Weights of a small image classifier.
Model: 6.63M parameters, arch vit, patch size [4, 4], width 256.
Training: batches of 512, held-out accuracy 76%.
Data: trained on photos of plants, animals and fungi (iNaturalist), 38949 training examples, 149.9 epochs.
Rows from block 4 of a small image classifier, named by matrix and row number. Rows with one number belong to one neuron. Each number is 50 + 12 x the weight over its row's rms, rounded and kept within 0 to 99. All counts start at 0.
After each neuron's rows are labels from the 100 images, of 14848, where the neuron reaches its largest size: "top examples" is what is common among them. Only what is clearly more common there than usual is listed. The data: photos of plants, animals and fungi (iNaturalist). In brackets: how many of the 100.
# gate: MLP gate (model.blocks.4.mlp.gate.weight, 672x256), inputs 128-255
# fc1: MLP up (model.blocks.4.mlp.fc1.weight, 672x256), inputs 128-255
# fc2: MLP down (model.blocks.4.mlp.fc2.weight, 256x672, transposed), outputs 128-255

gate.26:41 83 36 55 32 54 52 53 58 51 29 36 60 40 40 53 47 53 66 35 57 35 27 51 28 45 54 37 49 32 30 53 51 63 51 31 63 48 76 56 67 44 56 24 40 52 53 40 70 60 59 48 39 60 26 51 36 32 58 48 58 49 59 53 26 40 50 33 37 54 53 67 35 39 72 59 60 67 44 32 59 26 64 43 42 47 56 29 55 66 57 58 53 50 61 41 45 69 68 53 59 64 47 29 42 51 54 24 48 49 43 37 48 56 47 61 50 69 49 40 56 73 52 61 59 68 59 65
fc1.26:49 61 55 60 52 42 37 47 29 28 55 41 60 33 58 57 57 49 69 46 46 53 41 44 34 57 69 40 47 23 61 28 44 33 67 53 19 63 38 39 46 40 67 61 64 55 61 39 61 23 36 58 47 45 61 35 42 36 45 42 44 50 44 48 36 54 41 16 58 37 27 61 57 52 43 75 39 50 62 46 30 50 39 38 38 50 53 70 38 58 25 59 64 63 64 59 59 45 62 49 38 43 52 52 51 58 56 32 37 64 43 51 47 43 23 66 61 51 47 64 20 51 51 61 49 50 60 34
fc2.26:43 37 41 41 50 61 72 39 28 40 59 23 57 61 67 67 45 69 59 47 20 72 51 45 67 75 59 53 46 55 51 47 33 41 41 50 52 72 13 50 62 42 64 64 39 61 45 55 55 56 84 53 47 51 48 59 24 49 50 36 47 67 24 46 41 57 50 47 56 66 69 58 44 50 47 38 61 61 51 62 59 30 46 52 27 47 51 37 55 62 44 55 40 55 58 37 50 53 39 26 50 50 52 37 56 65 45 47 43 40 35 31 55 47 29 71 52 39 53 86 55 63 71 43 42 63 36 40
top examples: order Hymenoptera (25)

gate.370:45 47 58 43 54 56 31 59 51 48 40 26 55 64 55 50 41 56 22 39 55 59 37 53 64 68 44 66 56 50 43 46 53 56 58 65 33 43 58 55 36 49 59 69 48 34 58 43 50 22 54 43 62 27 62 44 56 72 56 78 53 46 58 23 71 42 56 50 27 40 71 58 49 48 52 62 44 70 45 36 50 63 43 49 41 73 47 62 63 50 49 63 51 62 59 82 55 47 73 49 52 69 28 53 46 40 34 34 36 49 72 36 54 59 51 53 68 60 45 59 44 59 37 40 54 54 52 42
fc1.370:64 35 50 58 49 63 30 51 45 54 56 68 36 25 42 68 67 47 50 63 50 52 55 34 55 61 49 55 57 66 40 57 67 62 23 48 67 42 71 58 66 54 58 56 46 52 29 29 66 50 28 62 43 48 36 52 61 48 62 32 53 65 51 44 55 51 42 67 73 41 28 47 57 37 49 35 51 35 37 53 71 30 45 44 80 49 62 53 48 60 54 47 48 53 36 41 45 61 72 33 22 38 56 63 27 61 21 50 40 58 55 56 60 49 75 40 51 38 60 42 52 40 59 53 38 58 41 46
fc2.370:38 59 37 50 42 46 43 45 58 47 43 53 55 39 82 51 49 50 62 37 60 62 41 69 46 52 54 66 39 43 49 57 58 41 53 41 73 62 40 47 55 43 66 54 58 48 67 85 54 45 44 47 40 34 55 54 39 35 49 55 54 42 62 59 52 53 39 52 29 63 40 62 56 60 54 46 44 61 53 47 64 63 58 47 60 38 55 53 62 33 52 57 48 54 46 51 44 55 50 55 42 45 59 66 78 61 52 47 47 75 44 33 41 46 61 63 33 66 46 52 54 49 70 53 65 61 60 58
top examples: class Aves (98); phylum Chordata (98)

gate.283:47 61 44 30 50 37 47 47 28 52 61 40 56 37 42 38 40 57 57 55 82 36 51 60 59 58 47 37 33 46 67 40 55 53 42 39 45 36 41 37 58 66 52 50 54 49 48 57 30 77 34 53 43 54 32 29 49 18 61 50 43 53 46 35 53 35 55 65 38 62 53 45 78 36 45 61 53 48 55 57 45 43 66 64 36 53 31 61 57 60 52 37 49 65 55 80 62 51 63 46 46 79 53 41 30 40 48 73 63 21 33 58 58 33 50 57 48 29 67 43 64 49 61 63 52 71 47 58
fc1.283:53 64 59 58 70 47 50 50 57 59 53 57 49 38 36 52 58 37 50 64 37 53 41 35 48 52 69 46 74 45 57 54 49 53 66 69 48 52 66 64 52 30 59 41 34 52 47 34 63 41 48 57 36 54 56 48 45 57 46 28 39 52 51 54 47 54 31 44 58 39 54 61 28 76 39 29 57 49 45 39 41 36 49 50 65 42 65 66 42 72 36 67 60 31 45 42 36 63 41 64 63 45 58 55 61 58 72 31 37 61 82 53 46 57 63 38 39 55 46 38 45 31 56 45 56 56 55 44
fc2.283:28 53 52 43 56 71 37 41 63 56 52 41 61 43 63 12 48 37 48 33 75 43 49 33 59 46 66 48 53 45 58 59 54 53 43 49 42 42 44 65 36 39 62 53 55 48 35 51 42 51 33 49 59 58 38 44 42 43 46 62 45 63 58 41 50 29 45 63 46 57 52 48 46 51 31 63 44 34 46 65 41 49 74 45 51 63 42 33 36 52 49 41 75 47 52 62 37 43 34 28 50 66 54 42 46 60 43 48 43 53 40 37 51 49 26 53 50 28 41 58 53 63 41 63 34 47 62 75
top examples: phylum Arthropoda (79); class Insecta (77); order Lepidoptera (33)

gate.252:45 53 55 61 43 53 69 60 59 37 57 36 49 48 80 41 54 53 56 26 46 43 43 44 51 38 31 42 39 44 75 59 63 70 55 64 51 41 43 42 52 71 40 40 35 31 61 57 44 67 58 41 58 58 26 56 49 63 48 45 45 46 65 38 56 34 52 47 61 46 47 42 38 38 40 54 50 36 41 61 84 50 36 49 52 65 33 38 30 48 76 61 36 60 61 41 56 53 33 44 44 40 59 44 66 72 46 18 43 45 45 27 46 63 51 48 44 54 56 50 56 36 59 49 32 44 35 60
fc1.252:57 42 34 35 30 31 44 37 70 68 46 56 37 37 51 53 53 61 50 56 46 54 58 68 61 62 28 32 46 42 44 37 49 64 48 37 44 40 49 42 47 45 50 56 63 59 53 62 53 46 50 53 58 55 22 34 54 49 39 40 37 63 42 63 49 40 45 53 63 45 54 43 35 62 45 46 28 52 54 59 42 69 40 33 42 42 35 50 50 14 41 66 66 47 49 38 54 54 67 53 41 69 50 73 61 49 48 62 62 41 57 36 53 40 76 42 55 50 79 54 50 72 52 39 19 69 31 53
fc2.252:42 58 52 51 48 48 57 63 58 39 57 48 59 44 43 59 49 41 23 42 48 66 46 60 56 62 28 50 38 43 52 38 58 60 44 51 46 54 33 57 36 48 54 65 56 38 54 60 70 50 66 68 75 53 55 37 54 46 25 56 26 44 51 29 50 66 44 39 44 77 37 62 22 44 56 39 32 50 51 38 55 59 58 37 35 54 55 35 63 55 48 53 45 71 44 55 39 43 60 50 63 36 50 58 47 57 43 56 70 45 41 30 39 48 47 21 48 49 49 59 59 50 35 48 53 67 59 44
top examples: phylum Arthropoda (63); class Insecta (61)

gate.256:48 43 52 53 55 49 64 67 57 69 66 57 39 28 63 60 35 60 45 41 26 53 53 49 40 49 56 48 71 39 50 62 48 69 41 29 41 42 45 55 24 37 53 52 28 60 32 42 56 67 64 58 78 57 42 66 49 48 28 58 49 62 51 50 71 48 61 31 48 44 62 40 51 57 40 58 49 33 27 46 68 35 57 49 52 41 41 53 44 53 26 51 52 51 47 54 49 52 50 36 54 59 48 37 62 43 30 51 32 54 67 80 57 66 47 50 61 43 60 40 47 51 38 34 48 49 46 47
fc1.256:48 49 57 29 64 47 73 52 35 80 80 53 57 63 43 34 46 58 43 47 36 58 52 59 42 57 45 64 79 49 53 48 39 49 52 52 27 41 35 72 60 34 51 51 46 55 50 40 48 48 41 77 42 51 40 48 73 46 30 49 47 70 70 61 56 40 41 39 45 55 72 50 53 54 54 72 46 42 41 37 67 55 50 50 35 59 48 51 36 72 36 60 31 35 47 42 56 42 58 43 60 43 46 32 58 47 44 51 41 41 26 77 64 49 37 68 51 51 62 60 47 45 37 24 63 47 34 37
fc2.256:54 38 45 45 61 31 73 37 44 56 74 65 56 64 45 53 50 74 35 28 46 46 55 52 35 50 54 70 49 38 49 72 53 63 39 45 15 47 51 41 69 50 49 28 52 62 35 57 57 80 41 78 60 42 52 52 47 57 56 61 56 64 61 57 50 42 34 52 42 57 46 63 53 57 48 52 53 31 27 28 60 40 41 48 48 54 34 39 49 63 38 69 59 59 48 57 44 48 49 40 46 61 78 39 57 53 41 44 48 53 41 52 37 47 59 43 61 69 48 67 45 59 54 46 52 47 51 43
top examples: phylum Chordata (96); class Aves (95); order Anseriformes (35); family: Anatidae (35)

gate.577:41 61 46 36 57 68 56 56 56 54 78 58 30 55 47 50 36 46 57 52 40 57 53 57 53 58 47 43 47 33 45 55 49 55 32 46 45 33 62 42 59 39 56 23 54 50 59 40 71 48 65 47 54 44 39 66 55 56 38 47 60 43 58 47 56 58 73 31 43 58 40 62 59 51 51 64 39 65 35 49 58 48 50 51 38 56 27 41 51 46 61 54 37 71 42 53 45 62 52 57 26 49 39 32 23 52 30 56 62 59 47 40 46 65 56 37 57 44 44 57 43 54 41 47 36 42 62 43
fc1.577:46 56 43 41 54 69 53 44 39 45 44 45 24 60 68 68 44 55 28 44 43 59 49 54 72 72 53 48 31 50 44 66 44 51 33 53 41 56 48 64 71 37 63 40 39 22 66 38 50 55 61 57 34 54 38 56 45 38 51 66 46 34 56 67 42 52 62 39 46 45 62 41 53 42 45 54 24 77 27 63 56 42 42 43 47 69 58 48 71 61 54 39 31 52 58 51 54 56 51 45 41 31 59 37 62 35 53 59 32 56 47 68 59 57 50 36 60 50 58 75 39 60 51 37 30 44 47 43
fc2.577:37 54 57 63 43 34 62 44 28 59 53 46 21 57 34 50 38 58 64 41 37 49 37 43 55 61 60 80 41 43 37 41 56 54 44 66 71 55 59 51 61 46 56 51 52 75 59 49 47 41 60 69 41 62 56 30 50 61 51 74 61 61 51 68 52 43 49 39 40 60 52 56 53 63 55 32 46 53 52 61 55 72 47 37 35 59 38 64 39 67 74 49 43 30 47 50 55 40 58 41 36 43 53 69 48 53 61 19 47 51 37 63 40 64 37 41 53 47 55 37 57 45 27 42 46 65 40 46
top examples: phylum Chordata (93); class Aves (88)

gate.625:30 64 47 65 49 39 43 55 42 34 39 62 56 49 48 63 59 69 61 46 38 26 51 38 84 56 18 38 59 46 59 35 70 72 48 57 33 52 48 45 66 65 54 35 50 61 32 60 42 64 66 53 39 45 47 33 50 36 50 49 50 52 57 59 44 63 60 42 50 52 72 54 57 54 54 54 45 29 54 44 37 47 50 59 51 57 64 55 30 55 50 48 55 63 70 62 42 54 57 62 38 42 18 62 72 39 46 65 61 32 48 44 51 35 38 46 60 41 54 63 44 69 45 35 42 37 41 61
fc1.625:48 49 48 56 78 57 30 44 65 57 52 44 44 72 53 43 57 42 54 54 51 50 57 51 43 50 54 40 24 48 66 68 43 74 53 46 23 35 51 62 58 59 42 70 58 47 33 37 32 48 44 62 64 38 36 73 78 24 70 59 57 46 54 27 49 59 81 55 51 52 61 66 48 39 52 37 49 47 48 40 57 50 72 31 48 43 63 48 52 60 43 49 38 63 45 31 63 39 64 69 58 46 42 46 39 49 60 53 38 41 48 49 37 45 57 49 58 17 42 63 62 33 48 30 33 49 54 69
fc2.625:59 68 67 53 25 53 36 55 58 46 70 45 47 61 39 50 47 42 48 39 51 43 60 44 72 55 21 59 69 61 42 29 62 54 47 28 66 70 51 63 51 57 40 58 47 34 44 62 67 61 53 52 40 40 44 42 53 67 51 45 54 47 32 69 79 34 60 60 56 19 64 39 64 58 55 48 54 54 38 35 52 44 72 48 59 68 65 40 61 54 48 30 64 54 49 58 64 63 50 54 53 58 44 63 31 55 49 38 56 47 55 55 45 35 37 71 55 51 50 38 39 50 12 46 51 50 44 55
top examples: phylum Tracheophyta (29); kingdom Plantae (29)

gate.420:60 54 66 36 43 73 74 51 56 51 42 31 70 68 60 32 46 53 64 51 31 45 47 26 58 58 53 42 58 48 44 34 32 49 56 36 38 47 45 30 35 57 45 42 56 51 51 54 50 31 57 43 67 43 54 56 59 69 54 72 35 32 49 51 53 31 65 46 55 72 69 45 36 46 34 43 66 70 41 49 58 70 54 42 58 43 50 33 72 33 44 74 62 43 62 49 34 82 65 56 53 47 41 56 37 62 29 31 64 64 39 56 45 34 47 38 54 61 45 45 55 43 33 29 67 65 67 65
fc1.420:69 53 47 78 34 59 62 54 49 53 47 29 63 85 50 46 26 59 40 49 53 75 51 50 64 69 50 61 45 46 43 44 45 48 48 64 55 45 42 59 55 55 49 50 61 59 51 43 59 26 41 56 66 58 50 66 44 51 73 29 48 49 62 34 35 29 53 53 46 46 49 38 47 55 36 55 42 69 37 64 53 83 49 42 51 43 57 38 73 29 52 63 53 61 46 49 11 53 49 52 38 57 55 60 42 56 44 39 60 44 26 53 42 56 54 29 61 41 56 58 27 38 46 41 61 70 69 48
fc2.420:52 58 38 59 63 26 58 54 51 71 39 58 40 35 30 46 71 29 68 77 55 47 43 49 37 46 46 49 46 57 54 35 44 60 45 49 67 48 39 56 64 41 54 54 49 54 63 60 59 57 46 40 55 43 67 45 45 47 48 54 45 25 48 64 50 80 55 52 31 39 42 49 40 59 61 55 53 47 52 44 32 49 70 37 64 36 39 54 46 60 44 66 73 40 39 39 40 44 40 30 48 47 50 54 77 57 49 43 55 59 57 88 58 24 55 47 47 34 97 50 39 44 56 48 39 55 76 40
top examples: phylum Tracheophyta (27); kingdom Plantae (27)

gate.506:50 45 62 50 52 59 76 53 73 59 41 23 64 59 41 47 48 51 68 49 44 23 29 48 53 60 60 61 62 25 63 47 63 63 47 60 45 21 48 14 65 58 50 48 47 52 64 50 43 50 45 54 52 45 52 53 36 67 51 59 38 59 32 63 53 54 42 36 42 53 67 47 64 68 62 39 61 54 42 53 36 55 49 49 52 45 58 44 66 54 50 51 36 56 48 77 45 57 30 64 60 38 16 55 67 34 30 59 55 62 51 38 39 54 48 63 40 38 53 64 53 38 29 57 27 65 39 40
fc1.506:52 54 47 47 18 62 44 40 50 55 58 57 49 31 38 62 44 24 54 33 48 56 53 65 51 50 43 51 45 44 50 52 58 41 38 51 58 52 31 38 39 33 38 38 49 45 40 46 41 43 56 60 43 42 64 59 52 59 76 32 55 39 56 52 49 50 39 55 56 53 32 62 42 46 57 56 45 69 45 61 21 49 47 52 62 64 47 65 44 69 30 49 48 48 70 34 42 44 60 45 51 55 50 68 29 51 43 27 60 46 63 54 73 54 66 31 30 45 40 44 34 75 71 59 78 39 43 55
fc2.506:67 60 57 39 55 35 64 38 41 42 34 42 70 38 45 68 58 50 68 43 63 54 46 50 65 58 54 29 40 82 78 48 58 47 51 48 58 41 33 52 72 19 60 41 47 66 47 48 35 61 52 29 42 44 59 53 58 32 59 45 39 55 51 63 53 39 33 31 65 57 37 46 34 58 64 61 59 41 49 34 60 51 51 38 53 44 49 63 53 56 60 48 72 69 41 56 41 54 55 48 38 48 47 45 45 49 44 53 28 69 26 58 52 60 45 63 52 61 49 41 76 74 83 51 55 26 58 49
top examples: phylum Tracheophyta (27); kingdom Plantae (27)

gate.543:54 56 46 50 61 47 59 45 56 56 38 39 66 44 52 51 65 55 65 34 54 23 45 48 42 15 46 41 38 46 48 50 73 55 31 63 36 42 57 61 31 55 68 48 28 66 45 56 51 50 50 36 62 62 32 38 42 56 54 33 37 63 41 75 59 70 68 32 33 50 42 48 36 25 53 53 45 45 49 50 23 29 39 34 62 49 74 53 59 58 43 55 48 59 60 63 23 45 51 62 60 49 39 47 39 43 61 38 46 60 52 47 41 36 59 38 63 29 61 41 37 51 43 69 28 52 41 64
fc1.543:40 61 41 55 51 37 73 45 58 47 64 66 65 59 55 48 29 44 55 69 44 22 60 42 66 61 53 49 45 42 66 47 33 51 60 53 50 58 39 31 64 60 53 72 75 44 41 54 41 70 50 38 53 44 49 60 53 46 70 47 58 49 41 30 66 39 29 50 34 48 58 65 67 69 42 56 41 53 43 55 54 48 31 42 51 54 40 30 46 40 55 53 70 47 52 53 47 23 48 38 46 47 57 43 42 38 59 54 67 45 24 43 43 40 50 33 43 70 49 58 57 51 68 35 50 59 46 53
fc2.543:45 53 29 51 52 62 48 54 50 34 40 48 45 50 41 45 54 52 44 29 83 64 30 59 27 47 42 61 53 75 43 56 49 44 50 67 44 46 28 57 68 77 54 54 41 45 34 46 75 47 58 63 53 50 61 37 57 70 42 58 54 22 54 63 42 68 62 39 55 39 39 45 52 47 53 39 41 43 54 62 54 63 62 50 65 35 55 55 56 54 53 37 63 55 46 47 39 32 50 62 64 59 71 36 61 27 45 50 28 63 64 42 77 82 43 41 58 43 64 30 43 53 37 44 62 48 64 41
top examples: phylum Chordata (97); class Aves (96)

gate.76:67 31 62 56 26 47 40 39 64 53 38 41 58 44 43 45 34 52 35 53 28 61 69 61 47 53 45 55 30 40 33 32 66 38 48 48 66 52 46 60 64 50 58 72 53 50 53 49 75 69 62 33 57 59 49 37 69 45 34 46 42 46 56 36 76 53 55 57 36 29 30 49 70 39 40 46 51 45 46 70 53 42 59 47 54 50 56 53 39 44 47 75 59 42 82 63 37 36 59 64 43 65 41 61 62 48 47 45 67 47 48 45 20 46 32 63 59 53 59 63 44 31 31 45 35 32 62 62
fc1.76:58 32 54 60 37 56 44 46 37 37 48 57 45 51 60 37 47 48 44 47 45 56 60 47 56 53 58 43 48 56 40 49 45 47 50 53 58 60 64 53 54 48 61 57 48 54 70 67 93 52 69 31 60 50 43 60 64 64 46 54 45 46 75 33 59 56 33 52 49 38 36 32 64 38 42 29 60 77 63 43 54 51 62 37 61 46 54 32 21 44 16 63 39 30 69 45 50 36 58 51 44 28 55 38 40 65 46 51 59 43 44 52 41 66 31 44 47 51 56 67 43 22 45 46 32 41 39 67
fc2.76:42 37 59 82 37 43 32 46 67 61 38 71 33 53 56 51 33 55 39 42 51 58 53 48 37 47 66 46 80 60 35 58 17 51 52 68 52 55 67 38 63 33 48 60 47 68 71 79 51 46 63 26 28 50 56 52 39 58 52 53 46 39 66 38 57 41 50 56 64 52 69 43 56 35 29 61 48 60 34 56 36 69 56 60 45 28 52 54 41 40 66 37 53 52 53 55 58 48 34 46 62 49 28 52 48 55 53 44 65 41 26 65 66 53 53 60 22 56 58 33 56 41 33 64 35 52 53 35
top examples: class Aves (84)

gate.417:62 35 49 63 39 45 48 45 46 48 58 36 37 33 57 51 41 58 57 27 28 47 50 69 59 47 39 68 57 43 42 50 42 61 47 50 56 73 48 68 45 56 75 65 32 48 62 64 44 51 56 63 68 25 63 46 29 43 46 52 32 48 42 36 50 66 81 55 46 43 58 56 49 62 60 49 52 28 57 56 35 46 44 48 50 47 48 42 52 11 46 65 41 65 50 47 64 46 43 58 50 31 42 39 53 46 59 55 70 51 32 51 48 15 34 43 45 46 52 50 62 48 55 57 53 37 66 49
fc1.417:75 19 43 52 47 37 43 51 38 56 47 46 45 44 46 66 32 60 60 53 39 40 63 59 60 48 58 52 52 55 32 35 52 71 41 62 57 71 40 42 57 50 76 58 23 47 46 50 54 60 71 44 63 15 43 39 41 56 38 49 46 44 42 49 48 59 59 47 33 47 63 62 44 50 65 47 56 39 49 45 43 55 55 61 56 34 62 51 70 14 41 66 39 59 59 44 69 56 42 73 53 33 38 50 57 32 51 52 61 48 41 38 50 32 40 41 64 60 47 56 50 46 52 28 54 41 61 40
fc2.417:59 50 51 60 34 42 42 59 33 49 67 67 38 45 34 50 59 58 65 48 48 48 59 36 51 71 40 39 52 61 45 54 47 56 50 43 32 55 58 39 76 63 60 55 54 28 54 46 37 48 53 38 52 63 53 38 35 48 52 44 54 43 53 46 73 57 54 48 53 61 64 37 41 36 52 53 40 68 63 53 56 39 63 70 58 64 60 50 63 50 13 40 55 34 49 62 28 47 37 59 59 23 44 40 33 71 50 37 52 68 54 50 61 33 61 55 55 55 40 42 47 52 54 39 39 25 83 51
top examples: phylum Tracheophyta (25); kingdom Plantae (25)

gate.38:40 57 70 60 41 45 51 21 68 66 68 39 65 38 51 80 54 48 43 24 39 63 36 53 40 41 50 68 31 33 46 54 55 51 37 42 44 63 65 58 47 44 47 43 47 39 55 55 57 45 64 49 46 47 62 72 67 54 33 32 23 44 59 31 20 49 32 58 44 38 32 51 50 47 40 28 45 51 52 26 58 36 63 37 57 61 61 57 35 65 32 77 64 39 58 60 38 48 66 50 59 71 50 39 43 57 65 50 60 45 60 42 37 49 30 57 40 57 56 61 47 56 65 48 57 59 61 56
fc1.38:43 44 48 49 55 35 57 37 50 51 54 74 54 51 60 53 58 53 62 37 72 49 52 53 45 57 34 63 63 50 46 51 43 38 38 41 50 32 62 59 57 55 60 33 45 53 47 43 48 52 19 53 35 55 47 60 24 59 61 22 57 73 43 63 39 34 65 31 51 50 49 63 23 55 66 51 66 19 56 67 32 47 58 31 53 36 54 50 74 51 64 51 56 54 53 55 41 56 51 44 46 35 36 59 45 41 34 36 55 59 60 48 30 52 51 51 83 49 43 54 55 32 47 23 46 53 35 47
fc2.38:49 46 45 49 63 27 54 60 52 47 58 55 66 45 45 49 69 55 45 42 47 54 44 55 69 55 43 43 64 34 45 52 38 36 31 50 53 43 48 78 49 74 43 47 53 51 50 40 48 47 29 67 45 43 28 48 25 56 91 38 51 59 49 41 52 32 45 41 67 45 45 35 29 18 50 42 51 60 48 58 23 51 55 39 24 44 60 73 56 44 46 36 54 68 37 60 72 60 57 50 45 53 41 45 40 39 70 63 50 56 68 48 44 52 42 65 51 56 51 62 41 35 41 27 43 58 29 45
top examples: phylum Chordata (93)

gate.144:75 46 50 54 47 50 53 43 45 48 43 55 59 46 34 36 54 42 70 60 44 42 61 53 43 45 33 37 44 25 52 53 26 45 47 60 36 42 73 41 43 51 60 60 71 47 38 67 45 32 35 38 60 38 50 68 33 32 70 67 50 58 61 62 43 46 57 56 55 44 48 25 39 32 54 43 69 49 58 45 65 49 63 39 51 44 37 41 44 51 64 71 41 49 50 59 35 52 57 49 41 54 58 31 44 45 43 63 66 66 39 46 42 37 56 32 62 63 39 64 70 43 75 44 68 49 59 53
fc1.144:55 73 78 52 44 53 46 57 56 41 50 48 55 57 57 52 41 62 35 63 52 48 49 31 48 59 45 52 48 46 48 51 64 32 42 50 65 47 45 65 55 47 54 41 36 66 54 50 61 55 40 53 61 38 49 41 62 73 34 53 52 26 38 55 44 38 59 33 61 35 53 73 62 72 44 44 24 42 39 47 37 47 52 69 65 60 64 58 48 52 35 52 49 47 58 29 59 59 44 44 61 42 55 47 67 49 64 38 30 55 60 48 54 61 55 81 43 48 46 52 46 61 31 62 59 59 61 43
fc2.144:40 58 27 37 48 46 58 45 38 31 39 61 34 40 69 51 44 48 42 34 55 72 48 56 65 44 45 50 58 46 41 54 50 74 73 63 28 44 69 60 45 51 48 66 72 63 37 52 70 63 54 61 75 67 34 38 49 40 41 73 51 45 54 64 31 46 43 51 54 28 49 63 37 50 39 58 71 51 28 54 70 46 42 55 42 42 55 45 35 36 31 46 44 68 60 48 73 44 36 23 60 57 51 44 49 36 54 45 55 46 47 68 62 55 63 39 58 49 53 64 48 44 48 63 45 34 64 64
top examples: phylum Arthropoda (83); class Insecta (82); order Lepidoptera (41)

gate.671:38 91 62 45 61 59 45 62 50 39 50 48 67 61 53 41 21 53 41 62 59 54 57 57 51 52 43 35 41 46 56 50 51 66 49 47 57 54 43 59 44 39 32 37 19 45 61 34 28 52 61 51 61 48 58 77 72 49 77 41 37 47 32 58 35 48 44 20 52 49 42 55 36 43 65 35 38 56 45 40 49 51 72 55 41 74 31 62 52 44 43 60 52 29 42 53 42 65 53 43 42 57 49 23 58 43 55 68 66 31 40 62 76 57 46 46 44 59 51 36 58 41 43 37 36 48 53 43
fc1.671:49 74 59 38 66 51 60 45 55 77 19 55 58 57 50 42 42 40 55 40 54 77 59 43 57 45 34 28 37 47 52 62 62 57 57 64 63 38 71 57 40 60 35 55 19 61 60 53 57 35 74 55 44 38 57 54 64 24 51 54 36 33 49 84 53 50 36 26 56 39 37 57 61 51 41 45 51 52 51 52 56 53 52 63 47 65 25 33 54 53 73 68 57 52 60 52 40 67 39 54 60 49 43 34 59 36 37 41 54 40 54 48 51 34 47 44 53 57 60 43 54 65 53 57 43 64 47 54
fc2.671:51 57 45 57 32 63 56 57 66 64 78 38 64 56 57 70 34 51 74 56 34 58 41 45 36 48 29 30 43 59 21 27 27 60 53 31 54 47 39 48 61 44 51 62 42 53 61 48 33 45 56 49 51 51 65 52 44 70 46 49 49 51 40 21 63 47 36 51 67 49 61 44 33 55 55 47 54 50 66 21 63 54 48 54 44 33 49 48 51 52 38 40 57 43 66 46 40 51 51 59 38 45 42 46 27 43 57 36 63 37 70 45 45 44 39 50 62 43 66 53 50 35 40 37 63 52 29 41
top examples: phylum Tracheophyta (26); kingdom Plantae (26)

gate.556:38 49 60 38 49 50 58 46 18 43 78 52 52 62 70 51 49 45 57 49 62 52 50 53 45 67 64 52 71 56 57 30 55 65 56 53 31 36 41 61 55 64 55 27 34 58 46 52 28 48 51 52 49 53 52 34 58 42 56 75 34 36 42 54 37 48 67 51 41 45 46 52 77 56 46 53 46 61 48 52 45 37 47 47 43 50 66 65 62 64 55 46 35 52 72 76 49 40 36 56 64 39 47 21 73 41 59 64 39 47 50 56 59 43 51 53 71 54 47 61 46 54 39 66 55 57 41 38
fc1.556:28 43 45 28 58 35 47 59 38 41 62 35 57 34 55 49 48 37 31 25 65 44 53 54 62 58 39 36 77 57 54 50 63 61 61 55 42 43 37 70 60 86 34 52 50 20 45 62 29 57 47 68 59 45 46 63 58 35 33 52 57 48 43 36 54 40 38 49 21 32 63 60 71 51 47 62 53 55 42 59 61 39 57 52 40 54 68 54 53 50 48 48 35 58 48 43 62 55 26 51 49 35 58 44 88 62 66 58 39 40 56 46 51 46 55 60 28 51 53 64 43 69 49 67 41 59 48 47
fc2.556:46 51 68 45 43 70 44 53 55 58 59 65 57 34 34 41 53 53 78 46 48 36 58 52 41 49 65 39 42 82 62 54 40 37 38 34 58 51 59 47 34 70 30 34 40 64 48 48 50 40 33 60 50 49 61 56 33 63 42 44 47 53 64 57 47 49 44 50 57 28 56 57 33 39 48 28 41 45 56 38 44 30 36 34 71 53 48 49 62 53 52 64 66 80 37 56 56 44 69 42 58 45 47 41 71 68 60 30 50 41 48 55 58 63 54 36 54 50 50 64 64 55 46 70 47 48 40 49
top examples: phylum Tracheophyta (25); kingdom Plantae (25)

gate.488:57 50 60 61 43 53 53 40 43 59 63 40 30 61 36 69 55 44 40 46 57 51 52 49 50 77 52 54 63 45 49 66 45 71 37 33 36 32 48 36 57 47 76 39 39 50 48 78 42 52 58 33 29 37 32 66 51 41 38 64 64 37 41 28 51 12 58 54 26 36 52 20 64 52 24 61 53 64 58 50 64 36 62 62 54 30 38 48 37 37 44 50 36 50 51 42 42 71 58 61 66 42 60 46 48 46 62 50 39 43 57 54 43 71 57 44 35 65 42 38 57 38 51 39 34 61 71 29
fc1.488:34 38 60 40 55 37 54 21 49 48 55 49 26 42 58 50 59 58 62 49 50 54 34 48 62 30 47 49 44 57 54 37 68 66 42 39 56 56 55 42 40 40 42 55 48 51 57 84 35 50 66 59 42 49 65 47 51 41 61 62 44 31 52 57 46 44 76 48 57 56 59 55 61 42 49 31 39 54 56 40 59 53 71 54 62 51 57 61 48 34 49 31 51 44 54 39 34 48 75 30 67 58 32 41 38 48 34 45 32 55 68 50 58 30 55 69 43 52 54 53 47 62 35 48 49 58 58 46
fc2.488:55 34 54 37 28 51 55 55 51 26 31 49 57 51 31 73 69 48 46 44 52 44 32 36 39 35 31 49 42 51 49 57 46 64 58 47 44 43 45 59 55 60 42 31 49 60 52 44 38 25 38 41 67 50 59 59 51 33 40 65 43 25 36 80 67 53 61 55 54 49 55 52 51 53 60 38 60 35 60 44 32 59 49 47 54 65 43 37 63 43 46 51 51 40 51 48 43 56 62 51 51 43 45 45 67 53 33 56 39 65 70 80 51 58 56 49 26 44 33 49 68 58 36 14 70 47 52 50
top examples: phylum Tracheophyta (27); kingdom Plantae (27)